From a checkpoint of a small contrastive audio-text model: encoder patch size [4, 4].
Rows from block 6 of the audio encoder of a small contrastive audio-text model, named by matrix and row number. Rows with one number belong to one neuron. Each number is 500 + 40 x the weight over its row's rms, rounded and kept within 0 to 999. All counts start at 0. Numbers have three digits each. After the name is the row's rms in percent of the matrix's.
After each neuron's rows are labels from the 100 clips, of 14976, where the neuron reaches its largest size: "strongest on" is what is common among them; "band" is the frequency band that holds the peak. Only what is clearly more common there than usual is listed. The data: single notes of musical instruments (NSynth). In brackets: how many of the 100, against the usual share in percent.
# gate: MLP gate (encoder.blocks.6.mlp.gate.weight, 384x128), inputs 0-127
# fc1: MLP up (encoder.blocks.6.mlp.fc1.weight, 384x128), inputs 0-127
# fc2: MLP down (encoder.blocks.6.mlp.fc2.weight, 128x384, transposed), outputs 0-127

gate.205 106:504558517468474463550504453492520509577525443515546475490537515496517500584439515536494454502488493516513526456478482475567607522499558438486454552479566490518454399511453428510486453503465493456480534484417526518463498535490497508471590471524501485491445427585513519534457576479431463564502511518514514490578478472486547461496475465473507474437525445482539494556506517581515448550513
fc1.205 114:510465489527547401474511562488525512485554575476542464561531530458523486516441534490470462531570496533531490497488524528391555462450508514499534496471442479412519485517490479469489464495492508458444439537451545466523469499449506490485547496524522501555512463547516465480515425474574435520466496470563483473491501457446552471439510531555432364500502571459435499554505523492526482519512
fc2.205 104:501456501515568552477530508511541592515464500505447508449499502476448444491587506473566573563524483454413497510526436485497445593541496508428504549465488522506556503498425538514493523512527501553514522549496494469517385515525533449483491487487436487466534476532447530478525423460516545524443480515518556474521457491454516549486546500485483429503438589466535490584475481538470477514491
strongest on: octave 1 (42 vs 12.1); octave 3 (39 vs 17); pitch class E (35 vs 8.2); pitch class F (33 vs 8.1)
band: 0 to 250 Hz (98 vs 12.5)

gate.209 096:595534497477514538460533554492504572481499488520471544487487513547465501489458481547494381512507533548520489538512485599440538531516511499526549581490472543470501488465534532551613550533503529520533488569497567534450475503473468512485480528507450575470493538482495483470447481511535485497503495616454503488538531519432463527492465555465515560490473396504483413503537523449518498489456
fc1.209 093:494503460394449494470530499530533465479485506565563490532455484452576504468565562518510537464472555513500482541505527525495473528560502516515473516460463507513382437453511530486522453528526479481586531412525465493475544464494524456482546515490560553465512433523516495461479655488544576516473503475528496515507463535556532508541502482473473509479491444457445510449550537531438501533490
fc2.209 093:454427581526491468532502462527445481578487483472516450507492474490521453466486471524469463435528502525494535493473478484494479470527473536387552548463477518536484456454534500455463575447508426406424488558607470533516502498456515493490503476475531513425573526463486535522501578518472445458572450492476511465484543535497531546484514541469491461543582485522528471462546475482509505584522
strongest on: octave 1 (48 vs 12.1); string (27 vs 6.4); pitch class A# (25 vs 8.7)
band: 0 to 250 Hz (65 vs 12.5)

gate.261 098:508556528454511408447494450492535544557470589532409522459453497483433548517560509458481521512484497589524445492539526499523527472424457485511541490493511469499527420530459519501458480555525426447534544491454546546428455484496471497539466497501476519580451490473522438459528524521452498521483447522558438522461469468477475484453461545476520446509555490503550564459496452448554452470473
fc1.261 110:459426557585524507490433495529506529525461429530523489425533532503464527478520562485479494464490539513520532422498461500543468493469528475487527553536491525515600495513539537496484469495570498513520489501488476482580526474528505538454452485488494530519458476510529488486476415515494483466474492537476549456541474412560542528577411481488471540445511417551573432598499466450557499539542
fc2.261 103:430513578531507528435548494504527502449440495503556535479574527478534478464499477509502470474423534443500487636507551497493445535537539462529511508480546465440512439429478506547542523538475520526566509485583592515541465559463549516456499442471492557438525473492516511516473483444489533448567470473503509438489478442573493548475499478517462537509511507482540502434561474500545485458534
strongest on: octave 5 (47 vs 16.2); pitch class G# (35 vs 8.2); pitch class C (28 vs 9.1)
band: 2000 to 4000 Hz (59 vs 25)

gate.270 097:529521500443460520477496498475471499518492581430463479459463520538470572514478502504534513468452534517552451522510512576550557487507497520490528534511450481531549506502498518465473501530541464492454506504461469472482462537580468484562447524509422545476536481464513515532445506564506529483441493552392485433439531484527599407491577480547475550470585532525585480473541460452492439519529
fc1.270 089:524447609542507506521462459502468556513517537486499488525423533466480485435507475538453495460460499494479507533535512431497491475518463439549534485505498491495541491484574443577481498507499547520491468486449521536480591564488500518483477505511574513513558643476540541543455553540526516483524551497489437500513549570505538479526458507477561550577487496497487471453473552506550616535524
fc2.270 090:421413550435464494504483474506500438563498525529471420463551507453493501524501433487521524513504450467535525474462435463441557475471453503430538438452448503472447480507465473522484519538573561493448508532477502538480472441492563499433515560528515532568463439483477512506529561478527492543487472493446497518492506510509444577571464443480494507522446598537494506441570533499483437501533
strongest on: octave 1 (54 vs 12.1); keyboard (35 vs 15.5)
band: 1000 to 2000 Hz (30 vs 12.5)

gate.31 090:554475405578522545519457466432543525480537491510473510511493532520482468491500521506456491433461492399510487496515517458501460483521569474490491454526538532607504513415533554524530457499440473554504493467485565464530568485449476529543458537512484522517560524393502593464467504478540508469508490481551511465511517513496509535434449488483505462460545464537529521478500554527498483578617
fc1.31 090:503501494583504446430498453492485388493432498497537503486467444471465556518477500454459544503569466533448456529494510528443527504473493480477445556511452559423540536452549484545509566486444553485474498490525410504483500554540530497507495589554524470538502527517552517506450540547486421478497556479477453490463532504500574484500430489486536396523495434497564540508526550519465497482474
fc2.31 083:440514535468576541522486553504510499485535465513529512529548512503497474530493539431464490469453472457503567517478510404510478430491488535434520469503465539625489541502499575499501521481510532516501548483455467529471506484537463504466464541565532500509565531441454456441598519471549483572483460540464536482552587475473530460529532532506466498434607469505556537430491517502556486524498
strongest on: octave 2 (97 vs 14.2); pitch class G (53 vs 7.8); note: G2 (52 vs 1.1); note: G#2 (42 vs 1.1)
band: 0 to 250 Hz (98 vs 12.5)

gate.196 096:467531529521538498506439516527491497553515549490504514467433448470520506430513459510533432513485448441527507517480481557416518491506527458493464541474533574473419563523506505406560411472497537487593417476531481470465571539471488482549489540502488522514488544471569445522535552467477481514500530466543427560529456497530521462387493460499498572489507488548452439452522497470494500528497
fc1.196 106:462457496556477571514569451519548488477431519483472394442488526473500487566448488480470511503505409490475482475575545533502558485463543490519461494509471559527535400468500521547483430476563403463442501499452513533472442473490482505557609523517502510516446559521532499481496566500530510530522497491493520515507567554492550561424532529529511495500480493428474569494487466493548473522486
fc2.196 105:471463463514543544513539499536480540506541556455485516477543539563523512526475451483524505577463483476530496438406485506480512468487483533520508460497470502551514533482450562476534516566540491407472561549422496500558503507508504473542495338525484514544433521478529521478510496504465543571542528528518549475462502477533443500489502559532512561423424453498495496536473548491586468476439
strongest on: octave 6 (49 vs 11.7); octave 5 (40 vs 16.2)
band: 250 to 500 Hz (40 vs 12.5); 1000 to 2000 Hz (32 vs 12.5)

gate.1 096:503524540498444502462445513518602454529579477524451446547424463496541471561426519526511545501500485406466512432495533574529483449539460482444429491482453540503485486509546546531501526404493516480487509500465513525513479482485471497550586403421528504477539547485520514555481560490547478495470563488470497489539543496428488575483446465509530534500491515507531544524490422535541472517512
fc1.1 106:541429499416482455472461547486562592481512485512465483474443541427471605447486468459540563508517431556491461484520395493518489571494474467498515540493556526477466490544489436528540531489509543498480464480505554510477481506523487430503527441512442461507466526472524481517468557473568448478463533455489501439477563539519518561458490602517452513534415493504455489455520516455500492524484
fc2.1 091:529534514529499502526462479513509466537535479524457458553521438497464463539502542530504467426516436501512502494502545533561494463487461466490490486543492511443476476485463484452572520389541448453520445492566493478538491475492521480472451531548484490482461504526540542444492472518419516541487447524507396432455510516464445574486557395477458387504469486510489564524512551526445528462578
strongest on: octave 6 (56 vs 11.7); pitch class G# (41 vs 8.2); pitch class: C# (29 vs 8.3); note: G#6 (28 vs 0.9)
band: 4000 to 8000 Hz (62 vs 25)

gate.207 096:623555516558508575513481435507496526562526438511514521492459459516536508478548449514478521526523490466507506444499519502509484470553530552483573482470571442559539525538500448429483464492523521462469459509519464460547502509517530522537534533524450559520450536547545526484440550452468485535488545482498497581457530495524544541460524491560477543509545429419532516564541484471483625532501
fc1.207 101:415504488519506522494469469515461532502553512510527448513451483522447504477518501553548441482511490473500487550615460560512438534453521527524521498457449500550539471536549503500529462480508507341464447535527489436529581520518553477421498449451499523519512455516459584472507530460465453524485535572518496478556458526490523479516498473523458409487486489498409544471547517498513533554482
fc2.207 092:465515593497522408565486511575567549499589535500546437535445555477466479524454416523466464505408522497517496483433492502494453476506517492477484518485506486480546459528553525441544575494472481521440463520485475473496489549460496524416458504463446532488448475477461449494432581516442526482528444491518488436510431505449490532525541498506471505483520455523532528524526531456489552416547
strongest on: octave 1 (50 vs 12.1); pitch class G# (28 vs 8.2)
band: 0 to 250 Hz (49 vs 12.5)

gate.287 111:480496445491483507527501550514447534563513400500508416526494578450454486525472535564522535495436515423554519523518422564456436492486502493485485470551425431476475504452445531472498492557497452521487513542520516465520486430531475497483463461524499454503466495529432480497546502479491404521469528470592530424446486544488490440535547529476424449461515437502464468485558523512533456465502
fc1.287 110:478500549556495546469578524467472503460500462445449469496482541529524437462507514514527563513427562426434444556521487464531471498591489420526484472561492452532462534474525536458465485533462468459560554564536478446438470540474558513504475512520498543565479488533497535461492465484495454503400471588466547487434476475492546510495539475479538457441517455551520520486462469555532503563511
fc2.287 103:502457419471490487478521509403587558487547490460499452526557458461537504513542508520537542468522518425483452469525527505486552466561477521407540499472471498521455447498516481514496422461524462517457496422467544518496553521511469460505523460493550531506458459475511522526514452501531490483564454503615625518489500544550518467439584534503515528485521547491486521512492472520575453564523
strongest on: octave 2 (83 vs 14.2); brass (27 vs 5.6)
band: 0 to 250 Hz (99 vs 12.5)

gate.128 100:467524485493532428517608528584454509467515564574491450504454461453429430465498436459560549475494488524529570540514492561535519436553474476521510464521474458542536493430559499512552538479470467559520477473515507530531487495468494532517464522547508524482474519504481532470457440460605491512475487551494483486526503461510497457492534459510512430489428534551513482590592488537554554482519
fc1.128 093:535491493501475475498483520534453481513544512482439480473520522550461494492508498534501523462514521444524421580476535583494457498468457517560486440532487454524520470558448567532446461497492546573577465472540485514543515421458498482520487471516463493451531371504551478494491428543517537496394470518443381500537510465526503500536568457533476526511469425561532498510468472550480513500494
fc2.128 097:463516542508620511544474521482519462485483457418448500468434496539427476463505487556518501522554487468474426481470521537511454561520541483484508522554455518479417498536466532462541357476490548453476516509544486421527490499466483474486483478557448532527495515400419496459531553445486541465516502536499542550548475446508472436432504460464491442508491452480491475513519508497545517486519
strongest on: electronic (63 vs 36.4); keyboard (39 vs 15.5)
band: 1000 to 2000 Hz (43 vs 12.5)

gate.32 100:496529527473503512450474514491511504475508490515598527536503448586452514559468472558461445429523527472543517456471585471512522457484450507519548550462495506423412544540506506545479457493482479541495445474506429504445509451466465501548573434497485461521569524533460447463506524455439530520567485491493502517484547541484532493484515525471571453460523436503407592488478580520506546514475
fc1.32 091:511504543558437531511540493550520583479500497467479485529473464498501551501413483459468580425529449484533537506450490498476478538490470426456548508577500486437437460512442514536462458447525526444528562481509514549482529513444498440525480592488504520545437509454511495549531469537558544474507445455388489462505471487528455509455440529425494466516443554461467508505526503523434508460521
fc2.32 102:525471535513500491515412460565522477499523541519538453474467509460426521437500529459488500498543582562543444583563516524428442543482446503498506490444526446498533459500422508426544484467535512496521495587490560534502504466484542505531479570489468509571582541511475500480499469434524418537534478532464499444457418530537474543532407458484499474507506534477536537518474466448490528468511
strongest on: octave 6 (37 vs 11.7); pitch class G# (33 vs 8.2); string (28 vs 6.4)
band: 2000 to 4000 Hz (68 vs 25)

gate.57 102:441499464503437504528529570440442521532482501492418487521459496547507522503426423537485502497511540487492495452532452500437495553504472558454461458490506416511545429561483546434504497495512443462413437480580515548533460548488552509522457563485547529439512527513495498436514487422481502519515457570530461535495452539498579554525522444535525505488484489476421528484497470536461426493484
fc1.57 091:465511430540600502427484541531507494553452488404464495520497524461455466537535456537467500523506483462454548554492505423447484475489478486593508505587496464469462476560483509495500549490509516522514447616488458586516508582505578434503450468481517423496507495530505446541443505525509526466538495480497481554500511530499567552563524487493521514451502469522395529524478479488499494517477
fc2.57 094:515474454462461489471440477432515418595515447446517476438502546432426566495529506551540485457440525417476500540573497487488461511488466512545534537480523506556504483554520502517451487540515541533530424553463470476457539553525532432536539516482461519481482579517481488509477451510486489537559573504526541512441520542487465493518560465480494457593584500489518461513480423508544509465467
strongest on: electronic (71 vs 36.4); organ (59 vs 11.8)
band: 4000 to 8000 Hz (62 vs 25)

gate.34 108:462424475533477500501464561492489536516600488434553439517510508436539517523448543498518483587481534492616580485506518556507480529524494574488527519520538539469536519494525472481480465533524479514521522460531529516560524520435436481561487489508516466453525484569587521473554504543523472459480492458458452474585501496513476591532540437493574477478488472493520478488472451573442535526547
fc1.34 104:514520437530520447494520527502580445534391551436418520474487524572526453463551482516525472523500512467496529499515576492494477478503456502414555455490493381530528533441576486567559494522502481597507456466506443497495508527584462457495492512485523571453499494544472453469481495501512494471455478552468450474527458511438497498483533495456436451534515494436533500487508538430513460482497
fc2.34 105:464453502461490527531466500502425519520508497517519507490454497489533515527437483517515524433614582444551480503571470473497509534537463477525529507519527560496470500494545528486534492470550543481512507510465523496532429471524486551509515549497510480581499404535479551495497547500415534577533473474477572465615487546471446534561511532496451541557515526462430460536505460408484517430538
strongest on: organ (43 vs 11.8); pitch class G (30 vs 7.8)
band: 1000 to 2000 Hz (45 vs 12.5)

gate.11 089:511451485456507541555488525488439521447521440478465475507442526462514557543450538512503498487544414448490470491537488533516504504480514440466550482493485448486437485556459525412497570552538492527519489555550465484482534481441457541423552480515498459457545548483474497415423450531480478511497439539514490518498521411487457480474513496506485507569615530484484511503447599534487436564510
fc1.11 092:530512529480576464509506471468508552554380489458428494488489529548430544573495477540534543507488544505470554483473483509496529539496505449530525535490515456508472493494477530473529479522467459477494493464478495509514445425474563568540483491469530579480471491487585586481458535510477479543477403540529504461517448386514512532452559399485525518509467424503498480508470517458547521550440
fc2.11 096:484484482473435394410456507514507506518573494488515416434521501499529419490566490500549478461544572467497519488561486449540502471476527490508506472493460497515433524528521467509455470488533525473533549566536597427480529572624482516486499555500527507440523494507498499498551512529510521514517478542514587517472489507463506515542507522474480523545592513505502477474516539410483519412548
strongest on: octave 6 (32 vs 11.7)
band: 250 to 500 Hz (32 vs 12.5)

gate.323 107:475533494530473542515536540566459456448533471485496463535509522462562462500570494472452479515477520570487520498489483439502467493511521498513556453500461492464511393496433431467539492537487504470511444408532501501572494505502418465625510509536506467469461475522463523502487519389507543475542487569515504495471504495461410553567503540468518457461486537494494491402533537510492472567440
fc1.323 096:458537500491527547499435505493479528521437516508504556530496475570493554558511466487507500522497501426500419470481538529418540486445460545590478548530501507512519569533454476508531483477410461573489436512505398484517491514470494460399499505559485535515410595481516554502498535515539454539508563501513467492548450584490520497448527444492504508546497493513511444419530491484472482492546
fc2.323 102:432505528510585486543463541498535555468482501547476480517500495493489531386522522461621568469476499588487479552479502487526536527485460535454477470573402489462499469459450517514555496476469471426568572498501559521547436491501442519517534518482512537515500505466496469515487493556509513442468518469449542550482422465519545467524428490456536536470506462455491543500504506519522415451547
strongest on: electronic (69 vs 36.4); organ (56 vs 11.8)
band: 2000 to 4000 Hz (50 vs 25)

gate.0 100:482453549424442508535468492466510448447504467436479540525453424505557460485417477504465463440484493455473525521478493451518503469487487475564490490533523470511483501556470489415473432563446488497540477540534450488519529494484483498551592557536491475428521531480530573503523497426577492501433525489496521579463564509417471506518481412481488496497447470527509459458455586490520476504449
fc1.0 101:544496524467543514557431481428508486551438480496501529486519433538505467556513554498552453499510480485516462495522508404483545434496564502546466463500471542454511510522433493517484518533425464474528483452476527509511516455493493478494577513477573513473557455500530597504462500539499512542533589511499437597500488438436422537441516442461508508532492522455444445480568492542487582523498
fc2.0 102:434555450512474511461508563505456417551466483583539476496485509521576525547469454549455471483504461466511489578489497475528547536569526487482534488513471428540524468516460491453508423610519515572482508531471534508531477550544524466540454502474478504520484526474523508541469463457520545520452481495509447517428475534467485535431446390562463469461482443505508493442501458546471551445549
strongest on: octave 2 (53 vs 14.2); pitch class C (50 vs 9.1); instrument family: bass (44 vs 21.8); note: C2 (43 vs 1.2)
band: 250 to 500 Hz (32 vs 12.5)

gate.132 113:489457475551473464493470546490463504435546495553514505544487451440429508512585530544515476484470429532511571538574598452526562530491457481468507503512476507545556526525526504524528426526548473459540485466472553518573571555510522475530473514537513400517583518503512518540485486511487492447536530486480467478577511492559541422520558542537454475544542519522544499507460499442529580477484
fc1.132 116:504411509559523459555469496449514429545468534506497482544524537473515444543447557538500545516491445533483547405449549480461563521463544506480476496487439471521505420480466504528507482548527453513489504463600526488450541565477556465436535406501506424434449503479533549544466507501509516487491449461487448475510528501493563514525479494532489516597574538506480502545473524431558491517494
fc2.132 122:487489500486543591516509481572491538411473499513511469543463524518541454429500535498452510464578556476507523517479519523580559556569473480482536491452536442547485510559538512534418507501512525571560519491518496587465503527540464451541530485513440503514484474531489491498552536473420530503493466500395530464541509562499525551525517407497486539434516465545495530530459460452459532435465
strongest on: organ (37 vs 11.8)
band: 2000 to 4000 Hz (52 vs 25)

gate.230 103:529485556448483446525558523484597615468499535463458426545481576495539467455478486532467440440447541478451503593621470531502487468515495542479505536532475520468461554489514502483496476564462529530460482477474516483464559478464508519399451541507504536506449552509469460480544488456488458456476540461496537491542464480547524547502512473518500526413543493540536523466560545499498480513541
fc1.230 100:568528542466451517481547410464446528493458487467557486543416519491496448488535534531573482441486529474525550523470437478499484504420498503488519488544449483512432482538489495506466558546471555463534485493470445556521489499469377497505443484456405478512552586562507464532527516502540565424526523508463506554457467530496509493478505504574557518444451506536468519529533460492515492536440
fc2.230 102:440532426492460476475535472452472510486563497454519516517485515459584536513438432522513495505517494528514494519510493495589462459504548494508509576523479474462427488447521492518431537501555488643464520553470574526491524467479533445563456516553555446494467445517495422541473480482514480542482495546536462522520569553473415475486475510522553470524540454428472582502518527496500501514549
strongest on: octave 1 (49 vs 12.1); octave 2 (41 vs 14.2); brass (26 vs 5.6); pitch class F# (25 vs 7.7)
band: 0 to 250 Hz (72 vs 12.5)

gate.171 098:522556560550452507455488503524471463530468433471512502498566570453475491495474555513475475542474480477526453579496538400511527480528567466498526482517518468452433446445468430506522462446543454514511527533467461513442520484476408469463545451467509497490529521491497506532531610494489470537489505562546554497452575469552486479413473462488501503429525535467517563505456463455484517585517
fc1.171 094:377491477507509490538488510509522572503470511486465546483537466538483531492549532479518462508474523523472504489478491476492425500531483498523522468490439492516522542492501563398488457387488487540460499558513516427519460500467554505444516587561499509476489537530491483512512499518522464504464527576450489557520391491545499568500453583441516516525491456573510485410513410452566493513526
fc2.171 102:467416551407499436558486503410494540523467473536536518454524508494574482474491459548434477477494506553568374532534466499490535511472486441562528531540482545522533501402522496520436473559453505505507501533525518546487519488541533584506476457494488512520537515527564496477471493472506528463525503435557573501505471547485541462598524514511492540477458450513456502438472468452474549475495
strongest on: organ (30 vs 11.8)
band: 2000 to 4000 Hz (63 vs 25)

gate.340 099:477501538486395450537505488562530515504505424455509446570486549487510527458455476501500497529540556591460589532483486446461439499451539494467435515550458484549479448501489497472451472467458481547473538468445501485527539530511466474455464533492488487430486535547484467464498529463542479387508483576524495522497454475520478443447535471448483525503425452501473474433554489451474558449443
fc1.340 113:524522524607454551489528468515497514469514421494495479495472529479474475501494542518490463531487469462525481483513527570473439528508429498583446516376470542476398477517531456555462468488546482490449539473447603503455356531556503510527550520500481471522492478506516471520441483455485467509474480471428540516558490478521480516500431533503522509470540505485542494519590527471502451524481
fc2.340 107:550513525585544535512590495480654524438478420475482579500458390552498489423535521483475517498457534507554450435507519528509471477537520548549469481547447515475538521448501493539496493490490583534434493447532545492482480493474574510475493526493441531468509525531519459463528461478513541468500469548509490523488468497477492542458473492457530522491519460510526399420450493486519508504515
strongest on: electronic (82 vs 36.4); organ (78 vs 11.8); octave 5 (47 vs 16.2); octave 4 (41 vs 17.2)
band: 0 to 250 Hz (100 vs 12.5)

gate.202 098:470511517438574536539544462466485522533538559572502525559502536491501468428463608503520532430510475509459536496500552473474564516532509533465470508495464474456538433517511458423500543534584524530532382547525504556510582517500540526528599503507533543461526486492508492438505498557471516515487576472484516532516540467454447517472542523492589462513528456507473563505527499504517523564528
fc1.202 101:501545526453450484511488582518537461490520497527501451488506564556563514459439462434447478516489443573418498496502473504561558489550420515566549539462567468502519512520457455422507479482550442558507522575496426473538550516486450542486435502512391423522498500498510509508463541520479528502489500534445556483560544483480487420497485437504479486480487453514500532426489542529515500473470
fc2.202 099:491525536535518544502522459425566444533447474483472509532522498587463491553485449506471406502521479449528445481561498453400499513529581475515489535532382462453502433495481460452491541565450508552449446482554478545521469499491583497455546475467476472458517478508470491566461506446464519504506519528426510549461477490510535462500550471490527518533466514499543501500445561476476557571507
strongest on: electronic (87 vs 36.4); organ (77 vs 11.8)
band: 4000 to 8000 Hz (80 vs 25)

gate.250 098:540546506492481464506538490490515448467506495578476479504510569403487513530489561546495484566475592376502548470564482502488516474498518508539474523504543445523495489445536507487496493501563557511427530492507518491552421454515404521527558545482469419495465451531446440474439531531511468516497517470414453506545452457516471498413521474535502542484497429518493549546486552524499481510453
fc1.250 095:512500498496398533520491512520558512563495434441530536492507511443629503509484490527560567527569458481503444426474410472502466473414539545470564494521468511412529529560522482499502426539463542538485461513560510435521531496475498479476528542473525485460535526469484481530538512506507480509465578490500490416501517488481585440489454465498527536482521503549503567502431523499507474446468
fc2.250 083:513493513527490491413540464528468496485503510548476458520495527468471478553524537576467588432558513502473505483387539539428516483509514455496440465471500460457553459511558479525512533535482488583467567517492510448499485548457500548547497503508499442530575488418487560562554482470554526434516494534497519536470493513411511508487442539537495476577523550433560443518456500502493484423480
strongest on: organ (28 vs 11.8)
band: 4000 to 8000 Hz (55 vs 25)

gate.276 099:489447500501544469492512461510448505515483517495503485528514597497479577501518493561516553504512449455554511546507493504562512519517485518463510474519470501564483538480493533475492507546461497467494437480458534517555493478474549536535482439491510594499427518480477549441424516501444478493649465453458461444545438465531528536450493462528478499482471517422527635535443478542511520435479
fc1.276 112:477475514504460478486486585521547483507426477486527500375454489514477488496485543482461525537495462467512494467418548497525431498536521504432438505481451513548567535487492510549454498464535516515449501541501554562534541472589552513535539518565513449506501507552541477470543536519541535580460429466547465510478489494389483506554467522523514425549477561535488479509481467530438484537422
fc2.276 101:489485569458398489464562482480503432518492509483533478523438482524548503573502456445521452532507524547545516520550444521484466565504588455506512471463457528475524517486529473562502472404542509482456534469473470497551491432498497532542481424463504484549489490487563475495566541486496450501481462615493542581520508553485449541480542536566523560558595479447497495468538519498500496488497
strongest on: octave 6 (65 vs 11.7); pitch class C (58 vs 9.1); note: C6 (55 vs 1.2)
band: 500 to 1000 Hz (59 vs 12.5)

gate.347 092:550577502460443576536480503475547520532500501502450536484454527559483443492506495512509427477457539503491520494459563569485501460498455477407458526447576552501520449489469521512578521472483457486493445504481487472434514590464510437516496444507470527467488492397493492468482424462529517510525464533460496495480501452532454432530474610560546530530465480484492507530589451529528532482549
fc1.347 093:469463580438482471485518553510470465553514499514527525472569598571480456529545527519482503553518500531493524494513607552459523523503543508528450476511543468543537455494485462541575536527500443486509446533480509523541482484474520573463448457531464552493549477516516504505395485553491511451502451469563450516461491564494462474510523537443570469499499478490435502530619498442461461547545
fc2.347 096:502451436551532496473531425477516580466473559615486525536589492491516506529454539534491384576459520521385502530476405507522475559455546516455518491482502431536509511499499494539512478525550497495473539493499423478518458485520444498539466524502517505476455542545458496515487426538481522542457563495510474526502485532481500466528565519517509453521506483505455487529563456538553412529500
strongest on: octave 1 (78 vs 12.1); pitch class F# (28 vs 7.7)
band: 0 to 250 Hz (74 vs 12.5)

gate.183 106:554513529474514460564481489466518511581479546538542479498438428462454452504560494466534559532482540484551486505506414520519468540590568511538420471512512487449500527524495580515551526544405512489558479504485402526486488506495476407522471516472465509495556480526437428509475513539505444427451455486514498462492521505478473503511508514528418453483481484427463479463522537516433549446503
fc1.183 102:490597444521463465516536459485483465529479493400430493509561427487513460545521502520520520580559550552461483507521511498536582521573536499546506527503511463507459489561505498559524467543416438483511532581479508490425508529404542533458488556468477479512561480514468522471487417486470480492515514504580441503437495496473509497471502522501589534460530453453554481519534512478549455500520
fc2.183 103:461473471500487423534466533519477473533534548515510554459478571573451459484500520518519570486484497536491555470513495448427533537495525451458498489510486501442532586489480485469473442454527445492537551451454477475492584456432588492519484532520504486557433447509570484466431589489498496561484550490473537436459467523484493509474549558517537596490473465501451555557520434519473521511473
strongest on: octave 1 (85 vs 12.1); pitch class E (33 vs 8.2); note: E1 (30 vs 1.1)
band: 250 to 500 Hz (58 vs 12.5)

gate.42 094:388528553527576500503483536494438533419566556455552517455560519460431455556475568527524435470506460491501465510478514500500450552438497517468530458481488450503496594461521437523484473514469519504450456493521492565524452439514443485513394553490495512476525497522543452438513466487472521488471496519490547430437424548528476471548491467461533545449505533495481457523475482518480556525525
fc1.42 090:503561454493446489524585570502512502557569436530530475450568527538473508550569454527491486465515479393499449529441560529525531487459536500475559511486587520513463453444508567458521489487512529470557530538536477462513494555488518493452498484550533513555461567495508467434522527498526440553535558502467525539498430468558516430474496421490420559525489504497470507504536483567510479532486
fc2.42 102:482455391482488569547529506474600528508506463511561508477563519466475553500492475511476527396477467579487522474488497520573493543446534536519531521449496501444478472542528514453571569520484483541474473466473429429462553479481503491575501532561528531475470392493580440483512513511517478517441559494501507493416497539506509438536523486435466552513430506491499531492516508532509533477512
strongest on: organ (54 vs 11.8); octave 5 (53 vs 16.2); pitch class A (41 vs 8.7); note: D5 (27 vs 1.4)
band: 2000 to 4000 Hz (86 vs 25)

gate.160 098:511434452472556535505506492555478516476522467477489493478531502448480530604480444471451442523515478499429540528506487470483534491469413511552522495503460587519470514478537522526536547528476521513523481437554534446432439514487578542422503445435490489463530427465563491535433493588510541501404515445502459483515461408513480488552539436483467477501475501456479502528572526468492514480522
fc1.160 094:433516549509575416452541510477590543455458475473520553514492587498506503497453472474507471481490481515513548494544549493487533472499426495550458460507488475475517475491500506498459509484524621505452533509568560537578464486514479550492488482505473543485495457486471547500479565541455455523528540466468521541483528430530554535547510484609507540485582546462585549549521514524566516467455
fc2.160 103:532546564568528471489462500490575538495557429446460466530488464470428557429520566512490482569531522483500450558444498563504481519441501554485461486489490445576474521545481477506514471507464471533486493475550513504500506476445445513459467502476480474454473482480518554591495606462463535413487555489480548542439532503500430466489516517424469486484494456524438530520575430467469491476486
strongest on: electronic (66 vs 36.4); octave 1 (36 vs 12.1); keyboard (36 vs 15.5)
band: 500 to 1000 Hz (31 vs 12.5)

gate.37 096:439503439426456532516507518552531545455499487558503453507562563450483552463470496492435542494515454474507545503535473552568536503542507437500493506433506483535520531554493490489409517563492521507561427484552496451499478484464436494478508533413533505455531498468531510480525494502475494480507494487526500463439483541605532473381518539545471572467568493522479516519590527510584538491507
fc1.37 094:471543410474527476506607517484458475429507512478554486520585576460537427507509509530473571510492483509501549544573482520454534495451545489506448524492476501501533513490479530508466502410457440521488567483551531461526578473427581455499489472485510495544504521460504498549420477509497442477487440569496486472535543512491501468510546491534436400550549510517498480460559525502450523547461
fc2.37 093:442388576524477484556492483496547511462486531510534466503563477498524531479442523485492511533500557505490407500481474437508496517502490416469512528441524500500480564483517525465479442490510541488534523537443488559474563491495453541488512524486469471497415398492463466576483515575525518543509512420513518564539503540398483535448498594426481508522566521477510555491504503435524543503498
strongest on: octave 6 (67 vs 11.7); pitch class G# (55 vs 8.2); note: G#6 (49 vs 0.9)
band: 1000 to 2000 Hz (55 vs 12.5)

gate.357 095:468418539552469461476544466548398543462523415487555462554534512464419515541435512507477450524487543450466466531522565570572405535423563469483465519447483420513473572525516505484488410484558434483461466517514524461506491544496484471478465525504528525500473524523505459463505517535486459530503500484511436470492491483482610478555519528471539534471463479478544518532533524528492509489481
fc1.357 092:565490463595532447515534484483488555500485546489490482473509505463499523390486519443474488513568515509534616476401488513505475494528511481445484487453521495455542498536464486538476509447499479469532513537483469475604444470530601515583575524567527513517550415483478503499456510509499438489454510460475506443529444511497443594475494421462463547469496506467518501487524469512532516515514
fc2.357 086:472595535498513464515558436556499417459469462563471466457550539530499511495516547582468570435536492521478569441519494502521530487522504435544493503517490456475523553523455502478502474467518528551440544525524461480481548510536505534473529555516475555510495481439535407513469501443511539510466416495525554472458549481448402436572460492501525513561489559489540480455509462519505573493462
strongest on: octave 5 (46 vs 16.2)
band: 4000 to 8000 Hz (61 vs 25)